config = dict(
    dataset='microscope photos of single blood and bone marrow cells',
    train_examples=194171,
    image_size=40,
    horizontal_flip=True,
    activation='gelu',
    qk_norm=True,
    inner_norm=False,
    patch_size=[2, 2],
    optimizer='normuon',
    lr=0.022,
    nesterov=True,
    grad_clip=1.0,
    lr_schedule='poly',
    warmup_steps=300,
)
Rows from block 6, named by matrix and row number. Rows with one number belong to one neuron. Each number is 128 + 32 x the weight over its row's rms, rounded and kept within 0 to 255. All counts start at 0. Numbers have three digits each.
# fc1: MLP up (model.blocks.6.mlp.fc1.weight, 768x192), inputs 48-95
# fc2: MLP down (model.blocks.6.mlp.fc2.weight, 192x768, transposed), outputs 48-95
fc1.475:115147113090128127124118159127075103093199134144125173082096130109131123176162201125102127180145073148143100144132096105133080112137127137094063
fc1.476:164108181139154087172060114100103142158140105103142116138098144106087129121153140095076118052128209120129191121154184075112138106129183196127106
fc1.477:184114115115114174159110132099079147079100159139092087149073074137149180196072156104093122158120178128087134120101171152104127093113187181146163
fc1.478:124117163162130149128113109145103143121153097215146144207126114172073090126149154085123143117156193141123082079089120112138097136177133168113105
fc1.479:121166182114111206140120140112111118167103137155104133182159121150173174173066124112156147130081181095162187152121052065100142211163158111087156
fc1.480:093133120123170123134164139123186119115079105174151154119097068182134114116075146066116176143097092072153135174119144137085120128120175142116112
fc1.481:119133106153130167186109077103144160083125176141111134146169095115110095146106136084067128104061192165109179148117113153124148137130251114108143
fc1.482:196207191134069137144166091079097124166118101109076094177175144143120174111124114142139105142107167163071105079107176120098159102107079106094096
fc1.483:187070132087149120179130145174085134112158101106116090154106118162143121123116184140091097128162109102102144139093150091091115147117119089111136
fc1.484:110130061103148120175113167133138109079189147136095136117153171130072165080073129110137115086098116101177138103114109133096197152059110131153095
fc1.485:124056096154073126127169180162120165167172150170099082156172141083148132112153116137145116070117144135119156124164106114157151107157184151088119
fc1.486:156166137097130141154162051123131162120109066111103175161094067173117070113131117175165118157185116145023108102099128150089173096124118125081121
fc1.487:127086176115167117098152159163137121155131125183114061104142112108107090114202114132207061128120101152147141166092097171056133176131135175115087
fc1.488:142126153110100113095181174151122075135172147186110127112110146118092127114148109213158181201120082137104120115173118128162177126103063115103112
fc1.489:124128114093141174154101198146115126112197124133173139142103146146104148108054154116118174145127156184107150105061058126098148099059112131135129
fc1.490:139123141124108127127169079083118120123142129141176059177087129183129043163104107146117097142101108176192133126100112186124161095131099146114114
fc1.491:138018132133071143147077131119071147062128102132106102163177151113096093188108150143134096153102188136072149160141142133145120188103125114077109
fc1.492:185096164116126066104114142152052084112107133160099162159144164083138157129133140142124164139124102199123121106127128160130153178112185095124122
fc1.493:183053111148163136141122115132137149091176129066132140093139074125128146158081132155107098120161095184088181105154153136127105084145138105146111
fc1.494:102153142107124091172111089114141126157136116158095139105154092135089089076068102132190141129132104162162125122103126106054144118121090062154119
fc1.495:156129146112137095098089112145137157057167138165126109146156135103123137140133153171157211133111097123113202059130141112129102141198133166081128
fc1.496:117094150151128159179085123204088094099075181173155155112098126123100125113127100160084140192117087139084127145157082129139121141136194135172098
fc1.497:120160135185114131184120139134171132115082157133093107147124168137110103099130126157170136130104124114124125216108111057143170092145174097150149
fc1.498:103148115150112127040107129113067124142168107161159143148126166134162168128166143126115139110113098170117112158123116214132087105085166164051137
fc1.499:127146110138115096101121082090123143173067128087113109130107127185089123128076199115184104128155163093143181145159179160085139139138070161134101
fc1.500:112082122105169092073117126096119171155063130138114090199096122138150170119069105111167076109116177129130134152078103125116139118064174136146080
fc1.501:116201123184140093150117085065114172098102141081131148102107054108145135131146113103087124168166149142131101099074129086146111146118170157156105
fc1.502:184124137091169136158113103140154104079100103146163130085180123117196061082118095094111178130152185177141153142063058157147147176107086085112141
fc1.503:166117110149131119119155133065192122150156103144134053137209137039128131109103117223129075123107148105124165156180127109124178150096101155117080
fc1.504:169095144147156134112127171123164102113136120149070163158110159159102086088143084175109156102103189129090112141114182107124153097130081077134065
fc1.505:118160109092141204119103109127154101105155139160133125103139088127154060104138108116116181156088151142101070128116071144105219123117102153160052
fc1.506:119160148165193120154134125135106191071112167135198111121101165095112075110090134126133123041146104135096107133136098092100193133145128158047110
fc1.507:133183136137120137198109160124137138134196113128087087202142135122186174150095126131160121144185092121162116087099109066076159074110138137117154
fc1.508:131150130111116181095129156127112133125068145158155111099091175141131192145106105143050114100138132204089144114119152133082146169114122156128122
fc1.509:128182117121130160163144124148174117105105136070145093170158114162176120133138147124122078099125154179118108108133174144125110186091127128111115
fc1.510:091075104120162127139133120149109142140157089157096123178102126117083087088148116102143139146164133168109135165136130104144103153137031112133131
fc1.511:109110157073113177144072127041115164093120119161104102093089152163136149124118098101118188160101107098129101124151119174154091131103173124140170
fc1.512:171125115116147152094118088121087126091134107142108106194065113164109154125112045142126148170110112121093139148129174083111163114133112202117149
fc1.513:149132195145130126125131056125128104140127109132107128161149136088178132103109124165147159122124117068176107140137038083135132151105143158124185
fc1.514:132108147095100146123142202145145122117113070237125146132091125081119077138180119026119121126125106132152165108107138075119140133135115135160137
fc1.515:112150065127126121113170145101049129117131168127078118139135154094130172096149128054092145099145093178153181159095155204136117127180182117197091
fc1.516:157142118132132160082056152134119195152110121160107115105080126192126196123186136120143119106088126134040117124168117113139135110133108129133090
fc1.517:145107106098203161125113101097016146124080122134151163137105139193156149099089175074167119120049101138153177115143135133102118125067122180142095
fc1.518:155181067082173099090113132123143094136145171194096122102157096142138146149056136085142187141142124057196145117129123128110106122121139181138113
fc1.519:184133172127128156107108176187115140134077177145133142098120134153110167103117147132189176136121091141090124153111178088103120161098109135130099
fc1.520:065117131094132179135122146152158193156083158186089122127113162112100071180098114154157150174124159120119066104112134117083145080162085071139146
fc1.521:162121162133153120130131106110181176093137111166061100143128176136149093169146161152113078147156153127140191105095175124144107164131136095144090
fc1.522:125086217152085111148168094129140131141111119200130160100105139087135187145072077105156171147142130176136176155096121049065091190173149147180155
fc1.523:168184143088105163180076057146075103109135140133104111097144128117160088155154141189095240161117196123123160171093134081077123146091058147161156
fc1.524:143105109134130115176068122168137092124180132132137147116160159094162101106104100196094167140141160081090120105147106155153153119146065104168138
fc1.525:163121079106167139162119087024116124146132177161103206144148113113125127136083115077114141183088151204156156169143106165116133119141137109181136
fc1.526:145119109129129224097131062169090124096213092177131147137135112120121145153167128137126121151101033160184193116091099094089130123100137144116163
fc1.527:178114131122139161134092165139105170157183164145092126099102081114108173145131120110169115169142129118089064155145105120153089074149127161073169
fc1.528:107165115122072180177152096116141095115082181084115159165133110186126141118153074162121111133111148148160103083148134095161132159090179148136175
fc1.529:135060132141119142118151098048129134148143142139151108109089097134092117126120147150185106126080110178163150088128139139151049165147118094161110
fc1.530:130090094200139111111153103119130169111159114071102152176104143078118110116054096078098161117036089129092185096092110125124173136095106166152123
fc1.531:119203116156165135124139121104172112093102082135167118113083112181114064148090154174140083113182178122142096116162108158101176115177174188069144
fc1.532:098112150210145111190133121136101128128113155136133139093118110156088100165132114093115132134131100153150102109036120102038150134107135104091098
fc1.533:150117185082152131148144133141101092133161087114101088134162162120181092113116113136093197110131160168089177164108138111194193145142151135162190
fc1.534:134064111150127186114140136202201158107189128114118102157148136018159142064199119074182147121100135160075146124159140130169152104163119122076119
fc1.535:150209167160142097180069112094128157124151166109152107119147110115143090172130106170118107100098134117117122117055173160135128122085106127146129
fc1.536:146139190166104149101120201095111066158125123115102144149111141103097121130118093148103130153112111150057138075184190166136161177119120146121137
fc1.537:065114169116134182103117057116172084172081131112193135186153114124201133079201081116128139107134105168158126087114141029132141095145135102098098
fc1.538:088106152144153116073136094139115149140119137188119134177147071115082154122155172113138111172066118124155168127127154148190099162111178125150057
fc1.539:154101158156122115150088172129082119097166136128099139131151109082175159135159126104145146081083101113054190104185108121206139133120110147180137
fc1.540:143134095161112127136096072122176107096142098113099153040147132126134121134118133206161062175137100080148171109113155121139161122111102133094107
fc1.541:104148138166142107080093152140167122124176100114192123155102141203105125039150129132081162125184137112143106110135102142119220175167101108062132
fc1.542:162090142114095103171128124148100094145115167107139111131154164098124155145090186140179056139177085154134169142056108095135119125086125078110140
fc1.543:163135184120158113140171160027098090130105135128126135109133113127210139121086118096130104070060138134118148112112138125102116081181183131150153
fc1.544:144114064171143156081171170139150126146182084126132176125133133123113100162089114123106119107163076131133174149103155107153160144098140057135126
fc1.545:151129138147163127070122142143106191144132146088136162088146113163173179150137122097122152094107073146132131138206135107167169116119135118087170
fc1.546:145121107147162126143152097159121126127128165173142175151137145115075075136153148135140133133106073160166146090149129095133128099164083173181148
fc1.547:141108085090118197150101124150135152082116096147154091130111129088144107079134109145173133153082086109077118141169123104123145129189091146127125
fc1.548:108167176104158143133131081133122143126203140125049106131126184141171148125104157153104138116159114118150090041100159118111102098138210183103136
fc1.549:083072111140161169118087153098138159128188084087115138155148121199087130142079111113139098114093122099192134104147129164086123182105088085140107
fc1.550:233118111129132143126092121144171098117125187149135142167110154185180096076088094162186121139140120147094094113080124122119113139142136090073083
fc1.551:120158149131051154178164131140095108105135141164060152130126141114154157064080133135165103144102156054129136195099107142102128081096102168152130
fc1.552:145169127150114182113140075159076082086133114137092172156102147169107142105140082093110126128167130151158131132122132134125128143135157079102095
fc1.553:143122178156110137130138147143193110159161156135116125085148087150191112141098099145135145162169144175136101057160156109170100157134195106119066
fc1.554:136130190174119128157133114169092149074129145143150239111112121102089177132126142153134097133098101164124142153129137132165093102160147057105128
fc1.555:133146149130105163173121099064130115107141122106113111146136130120211128132116116127114080159124244160078177130079145098146126141083164116078130
fc1.556:148136112106117075120117162097100195123158161152156158123154118141140152065109079068094119143102134168133160094091158143185083145097147123109062
fc1.557:126087161120139130163097084109116157048156120150084087122080133130157057115162140128137089185109128120140136156047118098149077172136095160155137
fc1.558:071143126126093118102116134101080128092161112143081115105141102107087137156216112148154139081063110070104191089165146121138115208128128149158119
fc1.559:147098143163174169198158168133176156067118182123153142120152136122057176050078118140123124108144102122123152144129074099105176187148149098143163
fc1.560:173117136148136133101129121164146165101123118119160159106154068138126091149117069159156090115103119189130127118136071101149112119088090093163131
fc1.561:132118147126147128150096086068117103139112167077161140100122142147090174096123105146087170125103244158113147120094153110101127123146119083109163
fc1.562:115129063126128128124146105127157109110185120124160120213148137147094146159148128136092116097156160178109155149146124173047104133093164138135192
fc1.563:123144074155130108216149071107123143157126138141091159131120116162107170107096130046171093118126101177185163120168099129138081135089147136173130
fc1.564:138128151148087147080123138132063151133166147174115188159113184128111122136128132150105146133120142181144121144155237137122165084067158073102143
fc1.565:136092101082139090100101182125126145165102160128129168137151119158135068121178123175108134184139136151137164103123154112117108157111060121143108
fc1.566:199155124105158151142112116206147178132123185128132182132131176144189207175099059105165102114127120170074161126107130112068103138184102138105108
fc1.567:159075158130123138122142140120074172118220142135151162129094149105131199137126129144152142144126120140113187142104136139129104149141119122092053
fc1.568:151140105096175151119131102149095126133107119156084123133180125127142079138104146108151155107127083171135172113151103084169226056187085144119115
fc1.569:144143132115145096123127099142123119092114104026105087089116098186126124148129109085167188183142118115146121151118124134110145103154114158113080
fc1.570:140085160097150111171122133205139175161109139098120147142148167139154125172160180137186106161131190146098093131061092144139207119142065111165107
fc1.571:142172148163096149203131161117082130120163142129053088125180145174154074172151092067155067138074143081105166128183174119097120073112102139103113
fc1.572:194052140096172133174156129137128151115151140112131145135129097142124139134121127143117123159115140194109120025173106087146093154149123152155126
fc1.573:058158110141120162142120209171182130108147132101179082178095111107090171069139102140145106160089040134130120131109133121121136162097127130169149
fc1.574:134108132106215152161135111146124124143151163166149151132110082177086093158104154111145160124117111137123141172119143167114093135163158090157139
fc1.575:075144064136144143106154111110099140129142156115132120098152138115133180093143094102188128197187159195133123110134134099125071113139081194119083
fc1.576:140150098171124146160100102085099141084149145125190168105093128093117168080146164148168093208132118115094158128158164174099116105110095143158135
fc1.577:141132158107138221155091151094116173128101113127111097105117117175112096131185123097086108169098138187125139119134169128076134119146115104132077
fc1.578:136158109145124094137127164145098091150125151171122150111155180050058135104130103128117149107118110166143123180185116157165154152097162139075110
fc1.579:114124129156152109110061193115146169128130160105123103132088167094112133148113162116123145091104094182090176108065156149135152107118133170111124
fc1.580:111157104152100135074137113140162120106118096087140123158159135097080114147082133086150104117127174129103143123151038102092168147153095143074089
fc1.581:096176128117134074126167123120103083183125090095133123150146095158128192110111148154118123173104120166068180110106079125140113111064102109091129
fc1.582:154112099145187147135148059159114187087118090127098111117128154047133153141189154192137136170128141127061131104179165144110133073158083091159015
fc1.583:165069114196130134193105161140111100139122134143085106128110071133120140135189098079118126155092150167043118123093146078133151060154140126110144
fc1.584:134114075134123095137138089117153120168189150138134095081144114149174141117205166173081161128108151143147062149156055128080111128084100119090182
fc1.585:166118147092163117157123121121131148079116137169101129120123130136065185118120124177096081113148101149145153091188137158120154118145134121148130
fc1.586:182108130175184154152081156141130094101137111105122131118104138099180063138155103106135092083173107049138186113109127127129120126131107132045086
fc1.587:109120120140154083139177101154148188050125176145120136082165174139121142160139165132155144079136074101095137153162110100096112117161183125174144
fc1.588:134132104096136083132117076064140180108115183163143076123128090094182121128118108077194107127131167180139176120104125182152120095050121112092151
fc1.589:134148135110123111099132086093148162140151179122124102159118136098117078137078065151185177226122114141185120114139155126132094162102152108118137
fc1.590:119145194180134151159064145154186093121125109159139139146098093154100057118134143104199157122185100101131088162059112115115162115147166095140148
fc1.591:111158100098141061105084140072170139162098134144154122034114139113129136105126119146159094099079120167103190142146111121157146126105155107158077
fc1.592:149066107073127149104160189146133081136181124093074129169150160121190117117145046161099145114137135163125060130133124087122084186112152177104156
fc1.593:215093143073113172161123123128080135093157147214126109104130106130124174137136120121103137133093140125161114148080088146132172082119101098090077
fc1.594:113142201127094108119118102139167103101146135142119148120130182114176156173138141083111148150088094062137151140135166145102126190155116155153138
fc1.595:106154144169094163180098109122047143137195128116084152102150158153068080135140163111193193165096114117127146116093136141145132121135095111127185
fc1.596:128166119132118117216164103075113149038129121103097124126099097145174177115119132089135125099118130137077146140107089133145138140130134116186156
fc1.597:122116096115102173159104143081233135085116123089184107155113150116143127087213146128153143087076156136078131137090121115098149129126087175116151
fc2.475:136133152133115114113150113185138196098092146140109137156079106120086128052191086129060158135155122080136154068132157130143124117084124143176153
fc2.476:150111106173120143075148194134127125136118099132120134142158078141124114138130101174107093092085053139139111112109128106133058132129137098168086
fc2.477:150105084132167135099102118121193092106160061135137143108141120132084135144175121115094164072116121146111093116134125111113156128103081057164116
fc2.478:189075126133089112101136138097132154086100135128086178086165170042157116140100143134101188085150079107135178133116101146132115102083140157131128
fc2.479:082126189155129108125138142146178143111186108127165125103083139099081157090144160107113117145157093143104057142149201152116110081102077144158130
fc2.480:090107191202092093191128115092135104089114158117125096136143146071084067104147129135076111078084189172055116139142119134107122188067102139119193
fc2.481:144146149132110126115172106105157122129109100122143103093149059177095129167107118143084097125112092142107128149113131115165077151104104132154167
fc2.482:124070136136127133102095125188201131046055120134166092122104113090120095149154103083173109122134071127159158153134130173112167128114169082124097
fc2.483:135087053148150131145157101135149101148192141148155133147158170128151085201129137064092108097074149149140115099111129106099140120056093108103177
fc2.484:119148096142136143050159137131098142111119075124108045138184141080225142107123148090116143117125127127149122150124162096114110115176181113038144
fc2.485:107110190133176058066115143123078078130184138067152084152041119120088148191114158083116170102153111113119141172126158108134112121133095123125141
fc2.486:083145063169142096171184167128139131100121173147117108140176128129112201115135185121138160077073141104141141160155121090088143106114156162120074
fc2.487:100099079163102113151113123121140130153113130081119155118079172127131110135165175114114112152163121180156124105112136138128151156136100127157088
fc2.488:083139133143045142153133144132135144115097141145220110131100198100137107129130079124122133087128159117199105092134137049176120209139137107164143
fc2.489:147151146115119132123118110095118114090123155077069045100155154090111170079168135094094032098136135120115097141134140165161116145151126170119157
fc2.490:123097049144103114147157168134155064077092169152097177152110131062135123083169181145103096143165099169139152094140133075183125107176109114081191
fc2.491:075200138178135131138095155185145131099129169157166143150124199162117088101165142132166090138083101160126134121136151127137172093084172201140173
fc2.492:118077096124172151142092102168154108122114153132100110093131121101096122149210118103130076164077151118094175088114103100114121126138103128162109
fc2.493:081145131184125176126091125167103114160068095135130088185128132152145095122179150115155150107112089122132152109068164143103149082138166095175173
fc2.494:175187151191075139104172095123131144124152062139140132247158090128095100150096087098190124166154167072126119134083090086140158155152159168099103
fc2.495:094145133141094165137125127127040113116130145105141121163059172108102156200133118129125120166164137125111066118126128132097087109121124063137162
fc2.496:095114143114059105097149134110078143153161088135088103144099202095113111130133109130148089123114125092163104132152167154101146147138107129157121
fc2.497:144186088179129175164120106148158114139141103152153101138144131086056147132123173145141133130105177135108127123093205161119131117072090110052119
fc2.498:132148080139163146134151156113070134142107098135109189097108081116147065115084112156111178070106124091135102130106131062092105089149057153134115
fc2.499:177133161119127132096100132084167122162180166154062175187135146082142145079185087121141171139034145159113082148138121121148141143135146057113131
fc2.500:125153092131117186129121093099133127170098135070166116194140165177173125125168109130178116118117065156178077130156125077167188053110116146149141
fc2.501:144129134124156155129154178163165080127156055114075115136100134104088122159150095116108124153154095106076035174101120133141110146159129166118099
fc2.502:073126144086103090130173091152136152148136144152050118111150051122099180103096168122135103177121077110090131050205139116134143154134142100117160
fc2.503:104160065135151167111074067191090092140105077125157057111077093192095076116135162156126164145150075110120120074137134132128152090150126150199147
fc2.504:112142166125079046214114189085097139129132145086120124130146101088166170127136140135101137122135100115130128170128149147123137095131146131097156
fc2.505:133149199132108144183123151140133187119119110142124149182131168126088146115143102168129170125224150117142136150124110100080097103155127175099162
fc2.506:144108120160129156147149124091136103086098156064132111082161070114140133094167103159119128101178180113153150124169192168106095131145112096159157
fc2.507:126119096122130110101132104130094124080095134127120210139065122128101128062112167132133140108111156092113104105138153178137160095113127159147065
fc2.508:145107114148099130137163145110112089135116061158152135138128142154132103122121126127113111138131121112153098161087139105162105114099153070083119
fc2.509:130143134131132115162107137165136184171141146127069175114177117077026165116153107104153140180110109134132177158185109115107125043128112212150154
fc2.510:152168108160081157160104106141138125095117177106139076085141144152192159106142055080141155115149075142115163168135132087082096132138122115108110
fc2.511:172169093122172128140119085137100068164130100125090115132121148131072098117092131236136127167075105186099162162107120098075116119158108147136133
fc2.512:118157137127131171110096122109119105167129180147164163103138115118219070104113168103132125144097172118141153165146137200130183127105154139113068
fc2.513:124137114123148090106138185169164132103112149150123150135097112192074157101114182109162158123100137167102125076099173181098133164189058115139065
fc2.514:090128117124140093180064065094064128149136167091117103135109142093144090104119171191120110149124118131147093103098144135119151088122120127165121
fc2.515:070137140134174092150057159094164139100114130118124156135068204104148129126092110087148116097083107133118183113102170118122130096088139098160130
fc2.516:098133161142193084140193071106140104070144135123119100188126140152118141089106150082106139126139106146155105170074133130137138162076128135159137
fc2.517:143126065174133100098094133151190128122148170130113118156153166087147116144198100189149139145159119119136122163111146099099102135173126180118187
fc2.518:097121201169146096158125147131123168068131096167190109179112088092088086150113160162113145112149134148097139161195141135151107155097110151049173
fc2.519:142096137072114083138115128161135107145139145086129101118094103141117163156105098095154114136211116147200113093183086146142094123142113115136090
fc2.520:201118089146108099120137118077185085171135111116129139170111094161136128088168180078116126119165128098133111161125140174143169173140168078123140
fc2.521:144128126099084121141112170132184102112126157112197146125168178132097179117159106176144123185063094128176145140156115184123211155110111107151165
fc2.522:188145091099162104123125150124103130119164131147134149131140108108171121147145190168106096110102116105080189072156100138127103092113127098158095
fc2.523:140172164160120171094130146086165075096115143121101109182148108135161141083170116129124081156132112127156076144081157153211129114129204073070109
fc2.524:154123141120077064088100114131096132190143149153135110159055128143124148133118068141105131115120154072138174134151177096123167108090179174082110
fc2.525:078116189103108146099106145151143157101155117110116073067128128085086185108097122079121097136111115054118117124140114188161121106126107143115118
fc2.526:123159107131127120083104180142104140120107154071138104108144157116131078141097152084117122128083103107119156178130109172136113132094175114155063
fc2.527:089104102148129123110172160132134070081079025190123160138114133145127130116181129154198059118111135104105185099084139093126140116092103114228137
fc2.528:143136159144122134097107147060149127129087112123162133099135107115147137177093155082072121146156100148098161068096163114161138134125127166123150
fc2.529:114105077106139172079099113160138127065188194130135143111154157155146068146138089128077103152190088090130117111109116142100143158127160144071159
fc2.530:129148196062104140145110108140159095080146141139150026153076059179174148105148204139153098151140172154125047121187113104122150152187123105105127
fc2.531:175129154128162103108114136173138100077187135103097164142154122090160168114133143107135174117108106121160134131150209198136041077117132097144157
fc2.532:125131158120114131097148160137119146125142105121193067207098147113094130093137090154127090139118087114126157113152121128150127153102171161142159
fc2.533:149094122210101151152163115131100106142092155147201133156102112170032130112190113149096114129120079067158082076119123151131105141116090124148122
fc2.534:141139078155115099132136099065181066160100119101164146101084128192124113149098098100126128146138181102147136071169100107127094110137131090176063
fc2.535:122101098099089123077184153140152081143132092146123090116119085149106179095140140128165138077130092071141119107174102094140127123112125102158094
fc2.536:135092110156122143093138100141122137133197111106174072044131152133153177141119117096113126152140118178151066104146080138139094118087076064118108
fc2.537:157190135170132099126109128113158169143155149154167150119060136121137115097044118135102160160080129132098131159152137151125116116111155102107122
fc2.538:075175070139143169104160134147102185122145147082133102129132152160109139139114099125102127110137152128181155062120078118102095136083126105143203
fc2.539:129115102141142140125107147143152175188104152083137163161105194142134108169147106063131121081100102115094138100133144170043116107100134107105079
fc2.540:095163186112164107087149100174098155107168118086121112155160129172118115145164097094126165194102116152093100111099036105106108105155090132110101
fc2.541:076177104138145143128123185161135130134123056073124045167105130146109166163197119145142155127070172145129078152129107185148135127175104167106070
fc2.542:102162105125103175210116187083107171130115108158098072102073116130123109126142066118125113101102133075141132167192155116149136080115152148145104
fc2.543:131169150115132120125121150123119181166136149110137099094090147072139167090143123109127103127132161058108072162105124126144097161134147252138158
fc2.544:158137152067115118132098106192139101116073174131143106094172126096165145131112053169130133107147104096173064125144121129160118100204165125119074
fc2.545:132147177212079113147114131129184145146172098141111114119104214136083131121122153108129125107098114076116085110080139140114066157108153176138096
fc2.546:116112117182138112156157081077117124158162105131032112105114055049174134122113099139117113180117132116102109150126127131093098181120144120097140
fc2.547:099120221152140092110105127091151148135096108135122145192124189114134171096104126073112163139131093150159148100157127091110119171067122111139139
fc2.548:159087099155114188126152157102125128134160071121145120143225135088134143125130123120119165101125132179128173190112208071112113111139119117105141
fc2.549:178172130163127147120145122142145144094086145145152152123103144119193108141081154154121127178140179212085110137136122103144171085144107141131117
fc2.550:155114119155112118083157156142106129108180159101117080096163094161125121136128093130129079114119149117111110117215155135154122163084106154158119
fc2.551:067156152134179094098111143192094066090160135125096082087086138131084094103119118109156143153143140178086131058122159108145134165150085084127112
fc2.552:098110163092141138136133090073189157105081157159207126099102124067132145168085185166103134179100124127096146113109174128135072064101093161117153
fc2.553:163158075092181165177168128162093101144132117140137209184115134179140147081107091143169110186148139065123122091106136156121108135099091099138174
fc2.554:124144125143125174110121078152106169138091113162120116112117173128086123143122150164105145114144144097150114100083140147157165094139161196195139
fc2.555:144121115117131144101185128166136046133113158147131148091052122064076090168158028107169102074124089146159081115147099112088125056138086105109114
fc2.556:192143133137153094134128169085102110138096136120101139182077119163193141143145135147120155125129121081130141092111140181108098176120100146086114
fc2.557:123132117099187102094092124138129143143123089100062186123064130164129127119155153036093144122184138096132133105114099133108084154125167115162112
fc2.558:160120143124139115119154215172110129110124106121138124176128127126167174126069135089148127107194165125162117129109145146118085158137093058159040
fc2.559:135157154101135120160123091098083167118131124121150104090106090129174117170176119125147087125095211095106131109143104124155126127063095129127102
fc2.560:139164105157147129135108149080129136130131093115092090137083187149147151082081113139106180067085168130101162078128136167128102071093132107128109
fc2.561:141092172153135119089120136154190103093144083131090127125120100111191058124136162094146098161052051153162133108131087143144128139085115139128126
fc2.562:186134102132109111136161175084156229119130191121147151122143157158152106151136103152118153207121102150162110175112156144109100125182110144175111
fc2.563:160117174146098132084164123165159156100183095154113129123103140123094125056240145094123118141122120054084199121150153124115130148148136094118156
fc2.564:195140170125063152173117159133097066110121151127084120141121096106143164128145090141115121085115101094100126130112101082135130134112097188136139
fc2.565:100150203122098115094127078148124161088153125127085104104204129124119177131157145127169170127143152066126101095097132171101117063142181147138169
fc2.566:151139128124114105100121117151143118130154101103153085180095164114084124123142192167131146153064133129144141118130126142180143152074056168110138
fc2.567:128151155076087135140077150192162102079081125162149115179144160087102072147111122122173127149103124152157124107128137115096140120139107123159139
fc2.568:192172113175049135108124142149156150111158089091130188138095105156204078138118115173135140149084148109104124090105139075098143076126136112161131
fc2.569:162147081155100080138115138165126182110154177215156075103160124120122107088104169150117144130131121118110096109153130171098158112103089093108174
fc2.570:122164152143086089078122144121099112114154118144091115108163070145159156080108066143146108093141118162143186156136147173138140151135129049079152
fc2.571:132113090091137080097183085147119140112112091144173204135167183087133179122149141184122131135138146179138132134075130083117055135107134114102069
fc2.572:105134125150150119115170152153203138166120135135136120206146091169047077125110176105104175158094214110118075102134107123178155099134129116078135
fc2.573:170157147141092192122130109113146115134034177089107168106150126137152107188101111183168170172127134139136143163148097140120161088133151114190117
fc2.574:121134119114133156101087110082146157166125124136118134085097114070078146117137162112123076116082159231140154119133104054103145120115122124069107
fc2.575:155119129155122163130115136106135113126139176175135081119075118163126167088130163134166159118092137076187135137150116134133105193112172127110132
fc2.576:173141118075126147161128190156163113112114075113136161159141167178172136130149101142116128112147119156138125120097198145102149101102188141137138
fc2.577:099133134142122082146153155139119116137133141157094159117126158086095193159086143144082136132155120092130118105105097167102069175147138137071217
fc2.578:100129119059151128115108126177123201108151132147154144125116146144134163126188167108091141169127132125099170133094152110098143127163140169201110
fc2.579:106092142167174065141100170143146132087085130146152131099101150155099102081117106082137121113121077179106100103139189184112105096142099126180108
fc2.580:144129158079147090183119157071139063147168110183102136089140123064117132115154073141123166160173139134140158134170125130152117067114093179102142
fc2.581:194076128149136150133088175104152162138142198129079079081061155110112116138168128113127118158166187104147128095131193138142120181167094176135098
fc2.582:056121125122162104155111146162121047199175159169133115101104105135121074093116114152154099118110141127172129105087150178099082147120160178098221
fc2.583:033123141100172140092133048127173129149141136110080174164142150107140130110157203168096112128117094154195150209162114164157144146121129160132105
fc2.584:141162136158076151093114181164132127093048130147103133169114132144150124153064125095120071132115124129105171134113123148131124104120125133090120
fc2.585:079135124104076138136093091140143104159127111159145109191122141152129133138121057124123206103101105074152104094118128153098151122098177165148147
fc2.586:158096154177129164108138132173120132117131119129140166124125142154089177247147134121121127140124097102123113067093133132128115150111131133152152
fc2.587:115125056140072121158137158085091131151118133053076127164106115124131103081125136060144125073113150177100091127130171140106137121124125151119101
fc2.588:108062122130162113116151122144154135153120090107089179137161146128103150107116095112149126135082087077115075110167108131073121138119096100136153
fc2.589:139097146097151097140092143186196120192112138146095130131125129118154138090136193113117140147150128109128094088196118156107112092146084140102135
fc2.590:119121071160091206140132122126145132111133103131116117210123146118075106150128159122121140152082119119121132133118156140084136071111083119081081
fc2.591:159079124187092086113129101156129125128143149134083063122122138116141134133137144111137160137096084091099133118149150183163098124154159157092155
fc2.592:165209093152167120172163102153168175153112128080091145147127142149119103146162138128072133202080105128119084177108150160167135109145066129203117
fc2.593:082100127129160145137149127083144130093086192044131137124099107162184122082174127163153124104169077156120108160169139129120145144142195110129134
fc2.594:083150102174123122136146113121109098099124138217105123105111154153119184125185060142129118152103098139091200026120089112103110112089120115166128
fc2.595:126140134092108211131149164125149107176181126104163103143175174134156167134174124080157161088175113111097159144103137117142128111113137105128104
fc2.596:143136149076131148130095180115123171140116127123159149154114159120120107130134099107150128120150157078157142138110200155166131117106147130114211
fc2.597:136139120174162113128172166135129121149131142181161149134152155100040142182099196174135168140163134180110091128145093128152091121124033133123138